Weights of a small image captioner: encoder arch convnext_v2.
Rows from block 7 of the image encoder of a small image captioner, named by matrix and row number. Rows with one number belong to one neuron. Each number is 128 + 24 x the weight over its row's rms, rounded and kept within 0 to 255. All counts start at 0. Numbers have three digits each. After the name is the row's rms in percent of the matrix's.
After each neuron's rows are labels from the 100 images, of 14976, where the neuron reaches its highest value: "strongest on" is what is common among them; "place" is the part of the image that holds the peak. Only what is clearly more common there than usual is listed. The data: regions of photos with short descriptions (Visual Genome). In brackets: how many of the 100.
# fc1: MLP up (encoder.blocks.7.mlp.fc1.weight, 512x128), inputs 0-63
# fc2: MLP down (encoder.blocks.7.mlp.fc2.weight, 128x512, transposed), outputs 0-63

fc1.130 105:172048176128110167128128106108128101128098111124128128116153149122120094128128108136161128128146114111128110074176099137155098127134093137164196156128128120130102131077182128119128128128128128
fc2.130 106:121128140135096121128128128098132122136110118101112123120128088069158115128131106183128127128175110136128124129128148118128142128107095128096165085134128173069073128113128161169128128128150150
strongest on: text has "man" (31)
place: centre (38); bottom centre (27)

fc1.342 112:128130140134128148138078066128073139128128093152144128101128076216087115162146152124161116136088128178128127128119128089128128111128128171101128128101128129111120106162115128145133112128080128
fc2.342 122:128094128096128122128121157114131177117113128128128128079128143094128146128128146143118192132115116114124128083082121138128100151130147107188128093125093128088136170195138169107136106128105095
strongest on: text has "man" (25)
place: bottom right (33)

fc1.504 113:116129128124124123098188128128162191105115089128047126128128119099109128129128167125151194128098128102131129128128106148147158135155106130128136128144128132143126075146128151148130097126152106
fc2.504 106:119125112117124128123088128128128165089128073128128128128109111100128091128106102148062134110128137147101073124128144059119166168128111102128113128163099154155128149156128129136106150146148126
strongest on: text has "man" (37)
place: top left (42); bottom left (35)

fc1.74 097:128128069105126099151128132128177130138128128092072128125080090130078172128103176112132128128128150146114151062128128128124128128144128168128105168123127084133166115128114095126083115110132128
fc2.74 095:128055139145167107128154073128082128130099086137150133153088099085070159104128106128128120128128111128128100113128128142161128154128124149134128128128128128159077165145094128124125128135163054
strongest on: text has "man" (28)
place: top left (32)

fc1.238 085:139069191127177134128129122128137148128128151150081128156132123105098184108129149099128128124128128128123128114143128132157113139128132146128128183133055167119158165096096108122128128080128151
fc2.238 085:165141128128155086128147099128128107128114136185075128102128173128128149146125128069089105113134194128161128106148157130128084185090105128128099124125114126139128160128122143128087128131162124
strongest on: text has "man" (28)
place: top left (71)

fc1.160 084:111128171129128079128128091155120128128122122128128162128128138113126123156128192133116152097142189120189121128128136128133128128111080130113128128128156186140112128128102121133069149128117111
fc2.160 084:115128142121093128156128116128091149157131086127097145174080136123131128106160139097160128128099128128139128128150128116132114128086128131128093128134128180165128098100184150128094128147128128
strongest on: text has "man" (33)
place: bottom left (40); middle left (32)

fc1.276 096:128078113135157104088128128081128133128201165128128117158146111128128110121138128123089149128128153096078115128128108075128128186134128128140154103126124160128128130128128152171122136122118128
fc2.276 098:128109130143155100117180152099128128136079098166128151133128128128101128125152128119122104144128152128138128197128097128128128106145108128136129167106128128170139099128165189120128157120127128
strongest on: text has "man" (27)
place: bottom right (39)

fc1.271 115:105131129116103108145128143134072128160128118128101134126128128135128117129091128175189075100128128128135132108118129130128117180124171121128124179128141133128128068170118144113135128152127128
fc2.271 114:128077105134128111143128089128128128136128149142134104090118150128103128179128097094179123112152162187113132086156083082114123128185128135131128118128180123133128164128128128128151138152116128
strongest on: text has "man" (25)
place: top left (68)

fc1.25 094:104131094112147128135137128142128127157156128128081128129096167140128128128112155172091168114128128128128128092128128091128083131128112164121136189124140093125148177143161128128130118127103128
fc2.25 085:128059128122128089128076128112105110118152097128130115143136128128128180102128150128106090128128128189121100109128097128123125124128128138128128128115075098128117149128073128110128141128134102
strongest on: text has "man" (26)
place: top left (59)

fc1.442 110:120128135128128069114128140154065128133128140147128140110099140100128122092129154130128105110129141139129163128128126104123132128129098143144115128097128128172133110123087128128118157133128139
fc2.442 100:141145128128128128104128104161128077141135110180128131157174091128070169128118102191128128128128143103128148128153151120127128128130133171127141112128152128071097107124128144131107174157133169
strongest on: text has "man" (26)
place: top left (38); middle left (29)

fc1.134 118:125128128145117128112128148109205169128182128128132133108128141128125128128110128091179126171076128131159128131127143068122151128128128164087167128104194153143127144086155145128145112129185128
fc2.134 123:128071141150100130076082097108128128114175128128126128154068096143128109128145128084128145128185146128131138128163128125200145145132121156123128145140128118154131123128102128128121118112143121
strongest on: text has "red" (31); text has "sign" (28)
place: top right (36)

fc1.5 085:128128115128128091128128110128128147128128128128128090139116122128157128128065132105206127101088146159104106128128121110139128143085189114146170128134147128105100130112138109128120109128204128
fc2.5 088:128108122081150105152167128128166137116154128116128128096126143100081108112128094186128095128109128128128165128147121074092123109096128151080128128128128128092148148175171128101165115120121130
strongest on: text has "red" (40); text has "sign" (30)
place: bottom right (37); middle right (27)

fc1.118 124:128104160135154123121162196128133154128129166129113178157164128151112147070128160128140144139119132197127130086186113161163126173128097128151131128081128128128122092164128107130127164096075102
fc2.118 131:158128128120085128128138128089083103125148161097152136128128129092127065141172089145125129147146077128140140136139133128106127168116197145126155135148168146139128088124119128091104124142074111
strongest on: text has "man" (27)
place: top left (32)