A small image captioner, trained from scratch: encoder patch size [4, 4].
Rows from block 5 of the image encoder of a small image captioner, named by matrix and row number. Rows with one number belong to one neuron. Each number is 128 + 32 x the weight over its row's rms, rounded and kept within 0 to 255. All counts start at 0. Numbers have three digits each.
After each neuron's rows are labels from the 100 images, of 14976, where the neuron reaches its highest value: "peak at" is the part of the image that holds the peak. Only what is clearly more common there than usual is listed. The data: regions of photos with short descriptions (Visual Genome).
# fc1: MLP up (encoder.blocks.5.mlp.fc1.weight, 512x128), inputs 64-127
# fc2: MLP down (encoder.blocks.5.mlp.fc2.weight, 128x512, transposed), outputs 64-127

fc1.444:093128128128129128128142128087094121124120089105142209066132128129198119128128107090158135133128058118186146104169132117128128128191207197163149091105040112079114070128143128128119097128128092
fc2.444:123128128084081100114128132110151128156109128128168131128128128144128091049104167123200153079134106162128128128112073117128103073128187104094134128056128109171161128160103065111109128128128155
peak at: top left

fc1.365:132128128128128210107162192092120128061195125207073037110128095128128162155149157096109128128128091222117138160128128102078128128128160135128128128103139128175087122103128108154128171164094073
fc2.365:128128106122117152144128109145128128128150098152136156128068128178157083128072151138119128081128077128128128136121248128128089091077128132128144128128124071125128099128135131127204098086174135
peak at: middle left

fc1.275:128128128151093128168127188183134128053165128114049112128066166134093156129167113128158128162128128097128128128117075177097128149132151082166169087128132140128128094102183128128118128128097077
fc2.275:128155116128133136176128128128128109076130128137129137112163125169131158128125103133163160066141107133128097215123123146139118080128128173180096171128169167117128128110216154128129128150154099
peak at: middle left

fc1.389:163160128119152118119124138179069190128152169112096026151100128128102118128158124165177128128128121143164160142128128168128135158093128170166182131098116089130181099128194110070137129128129082
fc2.389:142124128154133138152128056158165154128128165119128154129148114184167128074128128128128103102162128128154154132128177180124033085173111153146090179166128115090128142138196141147128101128117120
peak at: top left

fc1.247:128142092144110128105132113138128128128130099129164246199084122128128079212128127154157128128128228128161128128103151152128117151128128108167104120104124128128117080053182153086072095180128127
fc2.247:128155128101114093128087128095199128128206094104128128135128128145128181128137147084084227128128121128146133155128168128153180128098179112128207099128128120126100126138128128134191100128142149
peak at: bottom centre

fc1.336:159107125156148101128125103128128104129143146128128118099184067112110108128122038128121128128128128078128148151128106128128128128128177128128128128128027128117122128104138158128154128095053128
fc2.336:068087185128152128078043093164114113128128189091136063110128165128153128175128079075103049170128096070128128106061166173135152106128173128121172123084156128113108131128128099188072128128128128
peak at: top left

fc1.163:085138108092181128026128128128133081153128128166128144146138202054110128127111089128128142128192091171137128128087068128128128128097128189055093128089128081161082119128115128128197131147139174
fc2.163:096128107129144128128113128128107176137128078124128128134103168128232128061149138128086174145133207199223100145150115128128126128172133128068128148090082122186115084104087106122073121076064170
peak at: bottom right

fc1.433:121115068128128157113057184029160172108114177120076135174175135128115128101157069128128121171128133143133123128136180142104135126096128190154128128083141140128128171128094105128128145128121199
fc2.433:168128128065154128161146128205144080123151120124163056128158149142128128111128161104139078128128133129120128128080128156115113107141149128128045128137128150131142100061124120063128128097094112
peak at: bottom centre

fc1.317:062128107215198205073118161128067128128073128099129128089127128166108128131128125149127134187128119106106128072066122128130146103116199137031175155155128077128141128156128128186132128128172128
fc2.317:136128128087128189128108150124128100113128128087128223128128170090128128128181128128054146122190168128128129085138128112137128091128128103086120128128132074144108128197128128126016161128118128
peak at: top left

fc1.227:133080179128091161128106154153103128128149186142128128166142230136128163068075186071090128206128149128083128128128128125128128128146117154113160091128128159091064108142112214161130170119128128
fc2.227:128128083164128055128128092101160142059078106153076129128128048069096205149115109096128113128128096139128128155122128128128151110137092128128089126088167128121128155160108064078130105173144067
peak at: top right

fc1.456:136110177127160201128122108128124128152098128089104154071128141174140119213068128056166128136111128100163167133113082194068128128075128136118128158145128128128120159129120128168106128117128175
fc2.456:159145182128077058153086073138128128128134128133126153114121156128155128160122125182088126104128155128083128128165128142079128128120121137097077128112150128166128146212106142097123131128120193
peak at: top centre

fc1.278:128138121104128130113093174170199097191098128128128062128128128128155138128098116086158195128166168128128128128085053087128119128128167082157120183213136121135135128143163128128181182128138132
fc2.278:121116216157141141128169118128034126151128181128107126154153124130128123052128128141171168149155195111128110128117128128128164177128092128112166151115149128117181099136128068146114151156140144
peak at: top left

fc1.283:137099046151145156146146098112128128119185075123161142128128128128112182105113128167078092060142128128099105133128128105128128054089128164190114128128114128064067117135128091128128117128126125
fc2.283:092148128150093099191154128128192153128161058157161094100123152083215128144128128150115124080113107128195132084124128084128169226128196135176115128077228148091153109128116128128164156128128118
peak at: centre

fc1.83:141128151164129128071167128128128070128128138095122177128128059128128105136137107134094168116128095125133104096128138056128128097094083116128128093132128104133128198128071128074165159154134072
fc2.83:140151128128156128082128164101128102145103160135082158128156148100091123128074128130134191128053161064159128128128146166107130111155128128128179181138167128095184155152153100009122081112128109
peak at: bottom left

fc1.494:110160134201128119151081128128146116128109196128128128128190147106096128170128101114080126130084078128128100128128044100197207107140128150102128083079190103108197128166116101082128191128137128
fc2.494:102128149126136128128167095111111098143120128128128114128128168128128150086128128151171128128091090199128159169114064155134158190128128108041119068135062128149106128163062128128112154129139182
peak at: top right; top centre

fc1.53:084133128123128117103103079128128127174171110092128120128157149165133182179128128194147143108100128125125125118128128148095145104157128148088128128172128128114127112163165128091122128136191178
fc2.53:133175109128160164201128128130128128128128128114186165193129192128128128078152144120128135085128121133069128128092131167143128222141134128128073152104107134103101128174164135128088128128068128
peak at: top left

fc1.206:128128128128174220128200128128186128137128174146128128128181149128128128080013128071214128128134074171122128128128073137121122128144170128109131121128115186128085102148190128128153128158128205
fc2.206:174022187128128084160095207158164128128128118150147128106128128121187128159099128174133128129128128128125090128189117134169155092091171128107128140142191113128107145109171083075136128128096170
peak at: bottom right

fc1.290:128128187128155194072128128153102053080137103159083137166072128097068141152094128128175154118192159111106132101136128107111128126140128143161128135128128100136118128199128100101128097108093157
fc2.290:111160092073173128148074163102128093128148150131128128088130121131134158100069085128128106148128113121105128128125164151133130101105174145128168079156165092128128128188068113140149128099128180
peak at: top centre

fc1.496:128128128128171071108112090128105128128097128133128128128072128128128128156141128184122146128172128065128173087094128128146111129073128128112200127103128100167142126074128128128178172102125088
fc2.496:128165145128175117056115074186181112101156170102128128128071085105128074128110179128059128211134128128132128066105128053074128128128059165128129128145128169116047128145128128146128128113194117
peak at: bottom right

fc1.90:188036128083131047122107153128078097175137172082066156114161178112128128128154032149128128128092126045128115142128118128128107205143128175107169131128110128186158121082120070154137161128114118
fc2.90:104170160095128083166128054165125128181144117128113128132077147108128129072128128167134080102128128166128128160055107169085079083095172082182129147128101165151128127139087128136142128128164128
peak at: bottom right

fc1.229:086154136088082129094137117106156128183167115115161128162197163101128110130108150128128145195068155124128128083150022128128074128128082120110152182115155128088139128128133110082174181103111104
fc2.229:048162128148051150128128146242128139107088128139113128145117155109128110128189100128145108135024094114128128128128128100169133058179112097128128128151134128163128128128128053128166127052100128
peak at: middle right

fc1.428:128120093147116103133077151133141068128128088128128083108071128094127140153159217180128098169154128117123112087148128128118149128138116130122128082135128170128141117128173128128128161128128128
fc2.428:076146128064095066048113104196168128094091128128166131118164128102128128115152128144128178100095128128128111113128128062136161103128202111178138103110040125116095118137128156153148128076148090
peak at: top left

fc1.257:128123128143128128128132128128146128159096128157128152128121147097128128128143123128122162152190128122133143128126006105128128128128138143128112128058045090111175128106139129105109122138141113
fc2.257:128128113128128128173158123062102128150148102137128128117128218115134095140128100223128089112088140128128128123128130165158128061128128155128208128169161157128221166110148128082126228128128142
peak at: top centre

fc1.383:128159094128150128141117128128191159090113122081150109128128135108162123120128101128164128132128117128128137072119110129093132207128134148128128140171165128128128200117128197110128097103121128
fc2.383:143170122164105128115170128189117112098160086137158161052081128124122113155122128158006147140122140108151070128128149167135146128142141075152110128079092128112114200128183128077150131099183084
peak at: middle left

fc1.92:128128094128128128145128128201141128128157152118169130095139128128070143128113138066103181128179128034163128128128164085095122137128165128177098128172219139091101128100166128128128128075099126
fc2.92:170128069211128072134163114074105087184099144165120116156126143126176085128121128128130128196163128128128094141128128084100128128128161128128158128051128128128150178068128114106192102137102090
peak at: top centre

fc1.267:128128125089147084165121126148128152191162169141128121103193149128128134128128119167128123101128099113106128146124111106079128083097128128168128075128076083110145122102128138128170175196092128
fc2.267:137128084128128130128133129128140128076203136118143169106111158094197128161174049041180125200128177135161128085097095105128136145133107157132128233169127164114128128128128150128113117160119134
peak at: centre

fc1.212:051148128128141128131151128140128128116128154128128178128074120124121153085138128142169136128161171050154128128128128106056111175111173128156079151170128128150128128119128123157110120128128177
fc2.212:104098128128171128128121117100150118146119062121164124136128128105128066100147128174148116076133117118132114089128066178123139080143079160094094109075128128128110115053144128143138216170128128
peak at: middle left; bottom left

fc1.66:128196144155172149128128086128128099109128128155128128149128143128158094178073122128142123128175205128086161128124091090128158180128098085060090128128102145106154121158121142133138128128108158
fc2.66:133111209113064140128128201102128125128122095128128163053128149174122112128100068151128128168104128129109188094075145128128090127141143113161156128142132112128120143128128024126128151128075205
peak at: bottom left

fc1.419:090128207128128128128132092128098081128146115128132128118071138128124125099173095176144089062199122079128169136151128122115128155092088185180128053150128115151118128101128103132121179128092147
fc2.419:084128128128062120128132133108055128119147116128128085140128128118062128140100163071128096122194084117067159155156128128116100146128194150136128067137163145173175094130128128128180128160128169
peak at: bottom left

fc1.238:128090218128175128128099136128128159140102128122128079128128089102134128043135089134128145128128103046128161073086127155083099128128177139207096155146116115173128059109077146082121140128128105
fc2.238:136111128134183128076128169109116090134128114113128125128162223166128070092050103086101144154165157161185106115171128143128128128104137202222128123047126138128138147186124141152132118216138128
peak at: middle left

fc1.467:108128111162118163139114147160101068128077168128128128052070108069093162157128123120123101089108116128136185128128128191049170128128123173175172108183128128128128089128183128105150127060141167
fc2.467:128107118153128128159128086128104128174178188128143087210128156128148220103133128128204121076106092128159140098166079120145128128165123079089128128174184109138128128190129117128180102137128104
peak at: bottom left

fc1.154:130163154098221094126104086224128115128084101118148128095115128127128151138151060128128102118126137157161140166128128113110071128133130195116082181114126134128151128131069128128084169192128095
fc2.154:141128128034196094128128128128197128105128074128135144135162174101128128128065096065128160137153175171136128137159115184107102168134154140128156114128128128129128093111119128100128070135202151
peak at: middle left

fc1.340:090129182209128143085128193116154099151126177128151067132088108192128102128103079177128136129118128128090128128117128113151119107165140072087132034128136061081128137137094104128098116101128107
fc2.340:124133129128128128116128133117141074097147128048128154123102147115106088128087124128115128080155096128128132128096078128130099105186128128061152103148081071128128204118128128155180138097177128
peak at: top right

fc1.406:128177060156169140079140128128127128128198214128128120111117128128140141093090102135128083159128151121148152128077128091113082154128095208176093128074110161128181109101121114142161155121195166
fc2.406:107109099158128111128085128051128128095165153128089101130128128083128165142101128149135078131128128135220092123121128144102083146128075128128100157128058109128137128107132128127198128128127055
peak at: bottom right

fc1.315:126107128128108169128179128168128103074128128102128128128099090105065125128172147128134128085133113143138128128128034124161134132142070128149125156128104163128128186152043164101184128130136170
fc2.315:128116128128128146102109105125128129142151149157093120128128128128144155124119128128104128128153127116128128189188134149048085128128190166164068129116128120083058090124058138084076143114128128
peak at: bottom right

fc1.505:161161128145128128151155086135005116145172105128056128132114124082057121080174144108128128131080102108109128127128188151081037128120128128110103145128114108088083128128142112128128174128128195
fc2.505:128128155076128165049128112129128128150106124128128116090128171128188170099072128141193158143149166128128175128086155123128096128126128128091133109195128118182105128192155152100177092129128128
peak at: bottom left

fc1.170:118092175120128128183128125084128191192128200128045213089128128115128102065065128151128128150121128128128128102126151128206138190128141128128179103128153128128126107083173052088128198128128128
fc2.170:126134128112119128128128128158128154118070128091128128135114169128091129067128128128072150106133128092063128204117097027128128128156128156138161122136194108174128087123128181128130128176106169
peak at: bottom left

fc1.342:128123082125231048099128128128109151107166128128128108128114088141117086118175157088151128069146128077092128128128107128172109172198128071128146109128144111128128128128097161101136129128128190
fc2.342:128190149128128183154128177128148147128128162128150116128124094102110128193125110142128128162128163128224182128129133128114128135128088128128102052123111128128113109087141120203113128149128071
peak at: bottom left; middle left

fc1.347:128137132209135185156136128098118150128137128111073128158130160118128128070230095179128101128128113154168128128115155128098128128128067172082068134128132128170128094128059123128122107103175187
fc2.347:128153128130117156128197169057073142173128093068141128119183103065057100152199153064208109128128128128156128128213128115135128128156152142132128153128128128128128128128128161158058112112117169
peak at: bottom right

fc1.270:075094128109077040138100133128106090065131193128096070128113128167132105165128129141105128097128128137128128160128111124132128212084128128123158099192129120186128122064198094145080105104128103
fc2.270:126067092128175122120111162128128131128033128138128083114092130064128132140076128128132178104128128096205180128204172104128066116137128128128164081028146127154180119082094156163128127128117128
peak at: bottom right

fc1.158:105139196138127175128135125047128178136128130128128128114173128134125128120128126115128090119126126196190190087128173194128128199128128128094138128154166117093128128128128128128180128141103094
fc2.158:061155125128102122128128128103140128143149125143165128098088128133077101128128213070128099143061110102094060142128194127128128118058081128186128147128128182128102149080128187133128128087059076
peak at: top right

fc1.133:110104128130128069128116128024117215093172184171130149151128155076089128113158070128087128021117117159128131121143128153142136103137135128164160187084100113190128162128128137172128152128133153
fc2.133:128128128105184128117089159105090128144115128128119144168128137095128090138127128121128152128157083129122129128139121141063064179114139158128198128127090111162179128149162114128128169128134117
peak at: bottom left

fc1.436:128128103115158148128143125118128105141083171128128162208086128106128128128110135128128089128128128128132215128112063119123176167128079183128128128151131101081046128159128151138128128128134149
fc2.436:128115189039128126123107093111194193095110123152128128128113083093128192101128112128124128128128128137128034077023128128128039128151128078128165156142128128158105163128084111150140135128130128
peak at: bottom left

fc1.1:148152208140058045128115155142128105128063144193128154123128111111098128128152117151191151161147090073095128093180128142128128099173160128160154159095120128175038076153160196128128128128128073
fc2.1:110128109128128128156128133084128120077128187142165206128207143123128128133163128097128053182128128224136121128128115124126061105128126114128161047128196128181128132126176128163096128128151128
peak at: middle left

fc1.89:102138119196128183136190128083058148128188117105124140208103108136076128095161055128106161128106128072106128165125128128128128123168117181128112144045150127146128166099152164146147163189164165
fc2.89:113128071156085128143128089139128136125129154174137057150170128128104158138050132164112123115074065128158147128149074128061061128128128128128128124128140128118142108128152098128082122145128196
peak at: bottom right

fc1.293:119088137133128129166128163128108200100240152128124085137122108128188128106156128128183128128153097147107106128090128119128128141179128184044147060112128071115128080128080118128128128128147128
fc2.293:128083053128118139067120086170128128113132084099128128114128128129095132128128090070128128180128056156152214182152128128128174158148128116161128153100117128105128126142162128077128082128128128
peak at: centre

fc1.260:128102181150115128131128128186189128102128128128171118128128125165056094131094087147115179128090128128128113128128144128062128156041143105167128150093141128161156094128128121111105100128070159
fc2.260:101108138128128163128113108100123128128098031128141128201060128128132139128106188111114158126128160128197135128163082149128128128128128086128137172082128128126128166128128128029240065151128128
peak at: top left

fc1.348:103177080047128162128128159168128101128128128147128169128087104154071106168128128177093195178168131052073113128151170156128128083075075213135106180128128128128139107114128058130162128178123130
fc2.348:128116128161115101142128173144151128125156099057139128137128087111144078007158185103128128170128067089128061139128102124128157153128158199103172128163149098106108108090148128197153057128128125
peak at: top left

fc1.226:154128122100160128128126160085074133100151116197086128085097128128111103081162128126078119172160164121159145132103128074133151128102122171128111183128107128128130142128159098085204128105128141
fc2.226:128128128058128128078201128112128134134128070128128082128069115128140139175113125091134194193182176128127094146080124116146128134167095128128128145128082121150118057138046128128087128128100128
peak at: bottom centre

fc1.19:151103112156151120057128155077093128128144113146152128128128175128101100124121128133128091128092137169125128128127197093107145113149128136128127128128143128135171128059101069148123128128128185
fc2.19:134126105073164128128109128161192128128128086128107118102075085101079070128108160081107079109134088084084111151128103114091078128120185112142062128204125098128108133075128135128135127096126178
peak at: bottom right; bottom centre

fc1.201:142183081128123134147066141093086145168128145108089128176098139075128125206128128184205100169127166155128143118117074135083129216128128128141162128128128128128165128156104128131131168179181137
fc2.201:127128122131198135128128173128149173132035173119133157128129173153140143123058189116137110118106024089093165112083128148145155120158163128158140136137136143123159076128182203130080155161128230
peak at: bottom left; middle left

fc1.57:128169119087128124124119128109155137109165059154087126144135128082175128101199168169128127128116155101128110138128150126172067081150128128051163132172103056137198085131156090128157150140128126
fc2.57:128167217140119081123180128131112154128128087102075128121104128128144128116128128097151097171128155128164128140137141170128128133120145128143086153171171160141052128128128128128080123130128175
peak at: middle right

fc1.22:146076186095128102100147128148145062139099096065089128128106128119136051128128109128092128128100084128128164087128128128128125128143128128128159169128187137128162127196186143128098106109161128
fc2.22:128115128188128139137128128200084137128094096157128128044155086127160128128059166128128128133112128128172128108128128110100091128135128129154096172128127108103047193052128181128162159124159165
peak at: bottom right

fc1.121:128083183080099128128128128117056128128171128124104128124174128117085128136148092082133088091128186128113062098128190119128202130111129106175129117128110111081118130095128192128101189184128173
fc2.121:167169042146128128128164189139112146077087128152128073144169115128128117128128129128113128138141128128120153128060175128118115128172126128045128128071128128078128128128128128082128128128128128
peak at: top right

fc1.108:148152103164128128157138118114147128148100128170065107060128237128128114128128128118140146128128190174128157128087094102103128128184128128102092101128112110128209166123128164202164146146174157
fc2.108:088122126160128197141128149061128149137130128112137177116128158088135191128161187126152117095092166078153128168143098128115128183128057163140138182148106128145182141053103128111133128149128091
peak at: top right

fc1.118:050141105127158128121129200099177110114128084083128111157083128128128128128062172161143111121122211116128128097170128135087137058128118088148128162128128088078155176128107131193128128100126101
fc2.118:128059082100095046121097105093196145153128143116106116160139193226097098187080128084128188096130148142116127165155063128154130127099085128128137152139092122128136114128167103128119074149148183
peak at: bottom left

fc1.84:128169149141080128138159173128103128165139128128156128130104127128151136128148143122126128128094148155128126059128147128186128087128167125150110142134073117070128160115114191119140128178142110
fc2.84:128163125051113128092112113091128097088142212104096159187128130175080128083128128081128080128128190097128165060102190128141128142116118100129080129139128198128145122135125120128184121152137128
peak at: middle left

fc1.453:180196128170204128135080128128129066131049128167142154121128075128128121094122138126102117126133150151128128173128128162169128123138184162084147128128128128123169115127128128128129178218128117
fc2.453:128103128109128112157128128154111128128107149128128158206128128128138103136128128130128108082128128181159195161141128160183095159128128093119128128118128111126205109128128123128128128046128127
peak at: bottom left

fc1.289:128134116144109092128119104211154153117100095136119128128107169128128145128115128140078112137086187128071148140122089153155072080062066128128127104074128128128128128128160128155184101100128128
fc2.289:128051142128155106128128083131139084121161151159129128036128108213118155128120128128128155128124128125110116128111151075202128164142122088128062078128128128128173103128105107159128108150128095
peak at: top left

fc1.363:152128134130128172136117128157128206061128142147128179152068128078128092126097128128107129128128128128115060131138128114120139083128128150060133126120086128145150114150113104164079128128105128
fc2.363:128126156128128153108101053145128196067128104128098104026166128162070115128101128131140128128128137202153134128161128191128122165141087084125143128116128080180128128128128134128128132128135098
peak at: top left

fc1.332:128173128133128108128163128187118095124096157133128139128152148096135114128128128106155118128128161141128128145128128128059127067132181141134128160206128063128128153159128128128207128188187170
fc2.332:128128169128110128183098147128128128128147122084128151128128128167081186210182095128077128145163150079134042063128170104094128128181128168105128120108159109128128155128132128109106128128147159
peak at: centre

fc1.26:116085176153083117128128126124128128101160100122128092128132058128128198121128104186161123158148129128103072142179133128132207128078125128166128163105128150128182098076111136128097096178113156
fc2.26:131162162128071187117146128105141128147128107036166128157156128128149142128135128133147180156081127113128161149154128153128128122128128128128128122096128163128146108045128128194137128146083100
peak at: bottom right

fc1.284:128128090121092126067128130128149159126128100128128164139173112128074059128115098128128162238101128148116128117095110128128128125143128099166060151128128128138124099138051149128129161217110152
fc2.284:080087147189128128105193133128140128128169128064122075128163129128207109128183128128172131142127153132189084098128155149156110129128109159173127034150092128128097129128114156064198123120130080
peak at: bottom right

fc1.398:121128128132083160099111125118181128066128128129129097128109159076118128151098165124095128172095126128128128102124076162128128133128056149128128188149066128128139128121114187153158079233114162
fc2.398:128110112119128128128128135114140181128135128128154096128128131087142128128063147089129148149130120128135118128088128180128113128162174128128162132103137095128187128127160112128128128128128169
peak at: top left

fc1.27:225120083118085143069128128169128138128139128128128102162128149099161128101128128091128184084128152128157128132128134162127070140128097128143159136101163137126136159153228128093128128203144136
fc2.27:128108118141158128128110151159138136128120120171108190131120161128102128083122126106167154183128128070228085162128085128177188150128120128128128143128128134090128128128163112197086034077136214
peak at: bottom left

fc1.140:132128128128089082119154158090135068128128207128051147128141139128108066120117128128128128081162128114128115154128202054153128154121113159159111085060128168130177061128128202102128123182128128
fc2.140:128081168127106128112154128128118125128112079213069128130093108158163119128032155119054166119151134091141184168075152042098155105128184128151128128112180120108143100128090098174128059189172072
peak at: centre

fc1.115:162079224098128120105117181104107213100128083119160151155131039128128172086117115136133128073152128109123159117154143127128128163148128208103165064211128128067128173117150078101117198160075098
fc2.115:197128108146066113058158094205157087107128153201119142106128069216109132128132172112117128128137104128087140195109138114128131118088112128069133118178128082128114156177128155092153131129108153
peak at: bottom left

fc1.185:156128129076119132128130115170091142128031128086174167128128115128128128068133137128128130196117110081128131148128174056185118128067154131160128205111128113073128128133085128032127174154090067
fc2.185:091128128128163147127147128101128128142128093128145064055128155063112104128128079078196128141144171134149117152128110128119203195135116145119165128116077176092157127165098123128141143097049099
peak at: top right

fc1.459:160088128138146196136103086048090115128128119160127085128179141128128189124073135128128134156128171128141130128042128128128101187078128128065085128125150049128076128099128097108160167170183147
fc2.459:121240184098134152114128128128157128128128097129130162116128141128125111099128128128147128130163135154128180160123128105106140128128128080074143128138111086242133132128128128077122128106128102
peak at: middle left

fc1.366:201094085156107128127128081085070140112149128131127086140128143127128128128095220128128128158178136165128118128101109129140128085060116136131097078128128166128109075086128095133149128100087128
fc2.366:134146121130124137128128144128128128115128128128177128078157173128128124117128076145161128135172160121215070061128128128090043122100080225107096125106104181108163128128199128128112128103059128
peak at: bottom left

fc1.500:097142128128135098083201128131128084159113146128171128117124104158135156070101056125134179247106162134110128149128028128163131128095122194128128128048077054092125128128169133128159122097150157
fc2.500:176168163143128094149216090130128047128180128086135084159128151141113183118168137141128065163095068122128086136101133139096128132130135132079115146128128128175044150106128152090068107128094117
peak at: middle right

fc1.93:128128117136140117100138142128161137128128146128200118128108128083159128192139054084113115128169092096128208135096044108063156086114131128151178128061175163156128136128128110120163208151192188
fc2.93:090141106128154128142155163097125192148155128147128195110128119089098128088163124128149150174128130137128128094128128071128029186186053150128128133135132157208147185161152128115181128128128128
peak at: centre

fc1.294:128163155128105121115128025128088157084152128138128128104198154128128136144143094188110086097146061128128128144212136149172151128142128128128128158055128128138126128134135128051112166128185128
fc2.294:159174072136128122124171130128055057128138070128145160145109128099128119128128087128136128128184162128128128067072128090128105136048109148128126128087200143149158104120128128080100128080134083
peak at: bottom right

fc1.68:137128108161126128087135094128089128185128128088128183119128146127136040117128107129212109111111110197117076085069136161120085128139053128108137119158094128148104114149198161114093139128031151
fc2.68:128102216113173125077121125094179124113124153151223162158128152128176131117114128128149235108128128141090115128136128170131072093128133098150128128073094120128152175090128202180114128128155170
peak at: top left

fc1.33:072082142100128167159128089161156135213128162126128103164109172114100128081188119125128135128135128128116149201128111128205097128128127130128119128099128128124144128128055129128152152145090155
fc2.33:016172090106125131179097128121139128150074155128195128122082171187108170105099063129162121138116128128143158136128128105156140128092148122177128148091139123076128058110150143128096107128128137
peak at: bottom left

fc1.198:128093128128128093052160157172128061165154203081064128128106172141128128128068065128128134128117155111128134151092107150128128128129128128128128128128116070113177128128128149128113119128106098
fc2.198:128067173110128131128107111048128134128106040162100128095155130140201128128148128128091128128139142128200035128128113116097128117128128103154154083157169128128123091147082128102136154054151149
peak at: top left; middle left

fc1.450:073175161134157128105128141166105075097192083195103128148129091081089126119096151074188128128158119111128104128090093106134123186128149175149144146124090099162138126205141092128128153157128165
fc2.450:135157059118104106103128128106128104114096083092107128095195092094130046172159100128100128122128098140161128073128140096153105084151072128128183168128150128128128131112134087088160140128108148
peak at: top left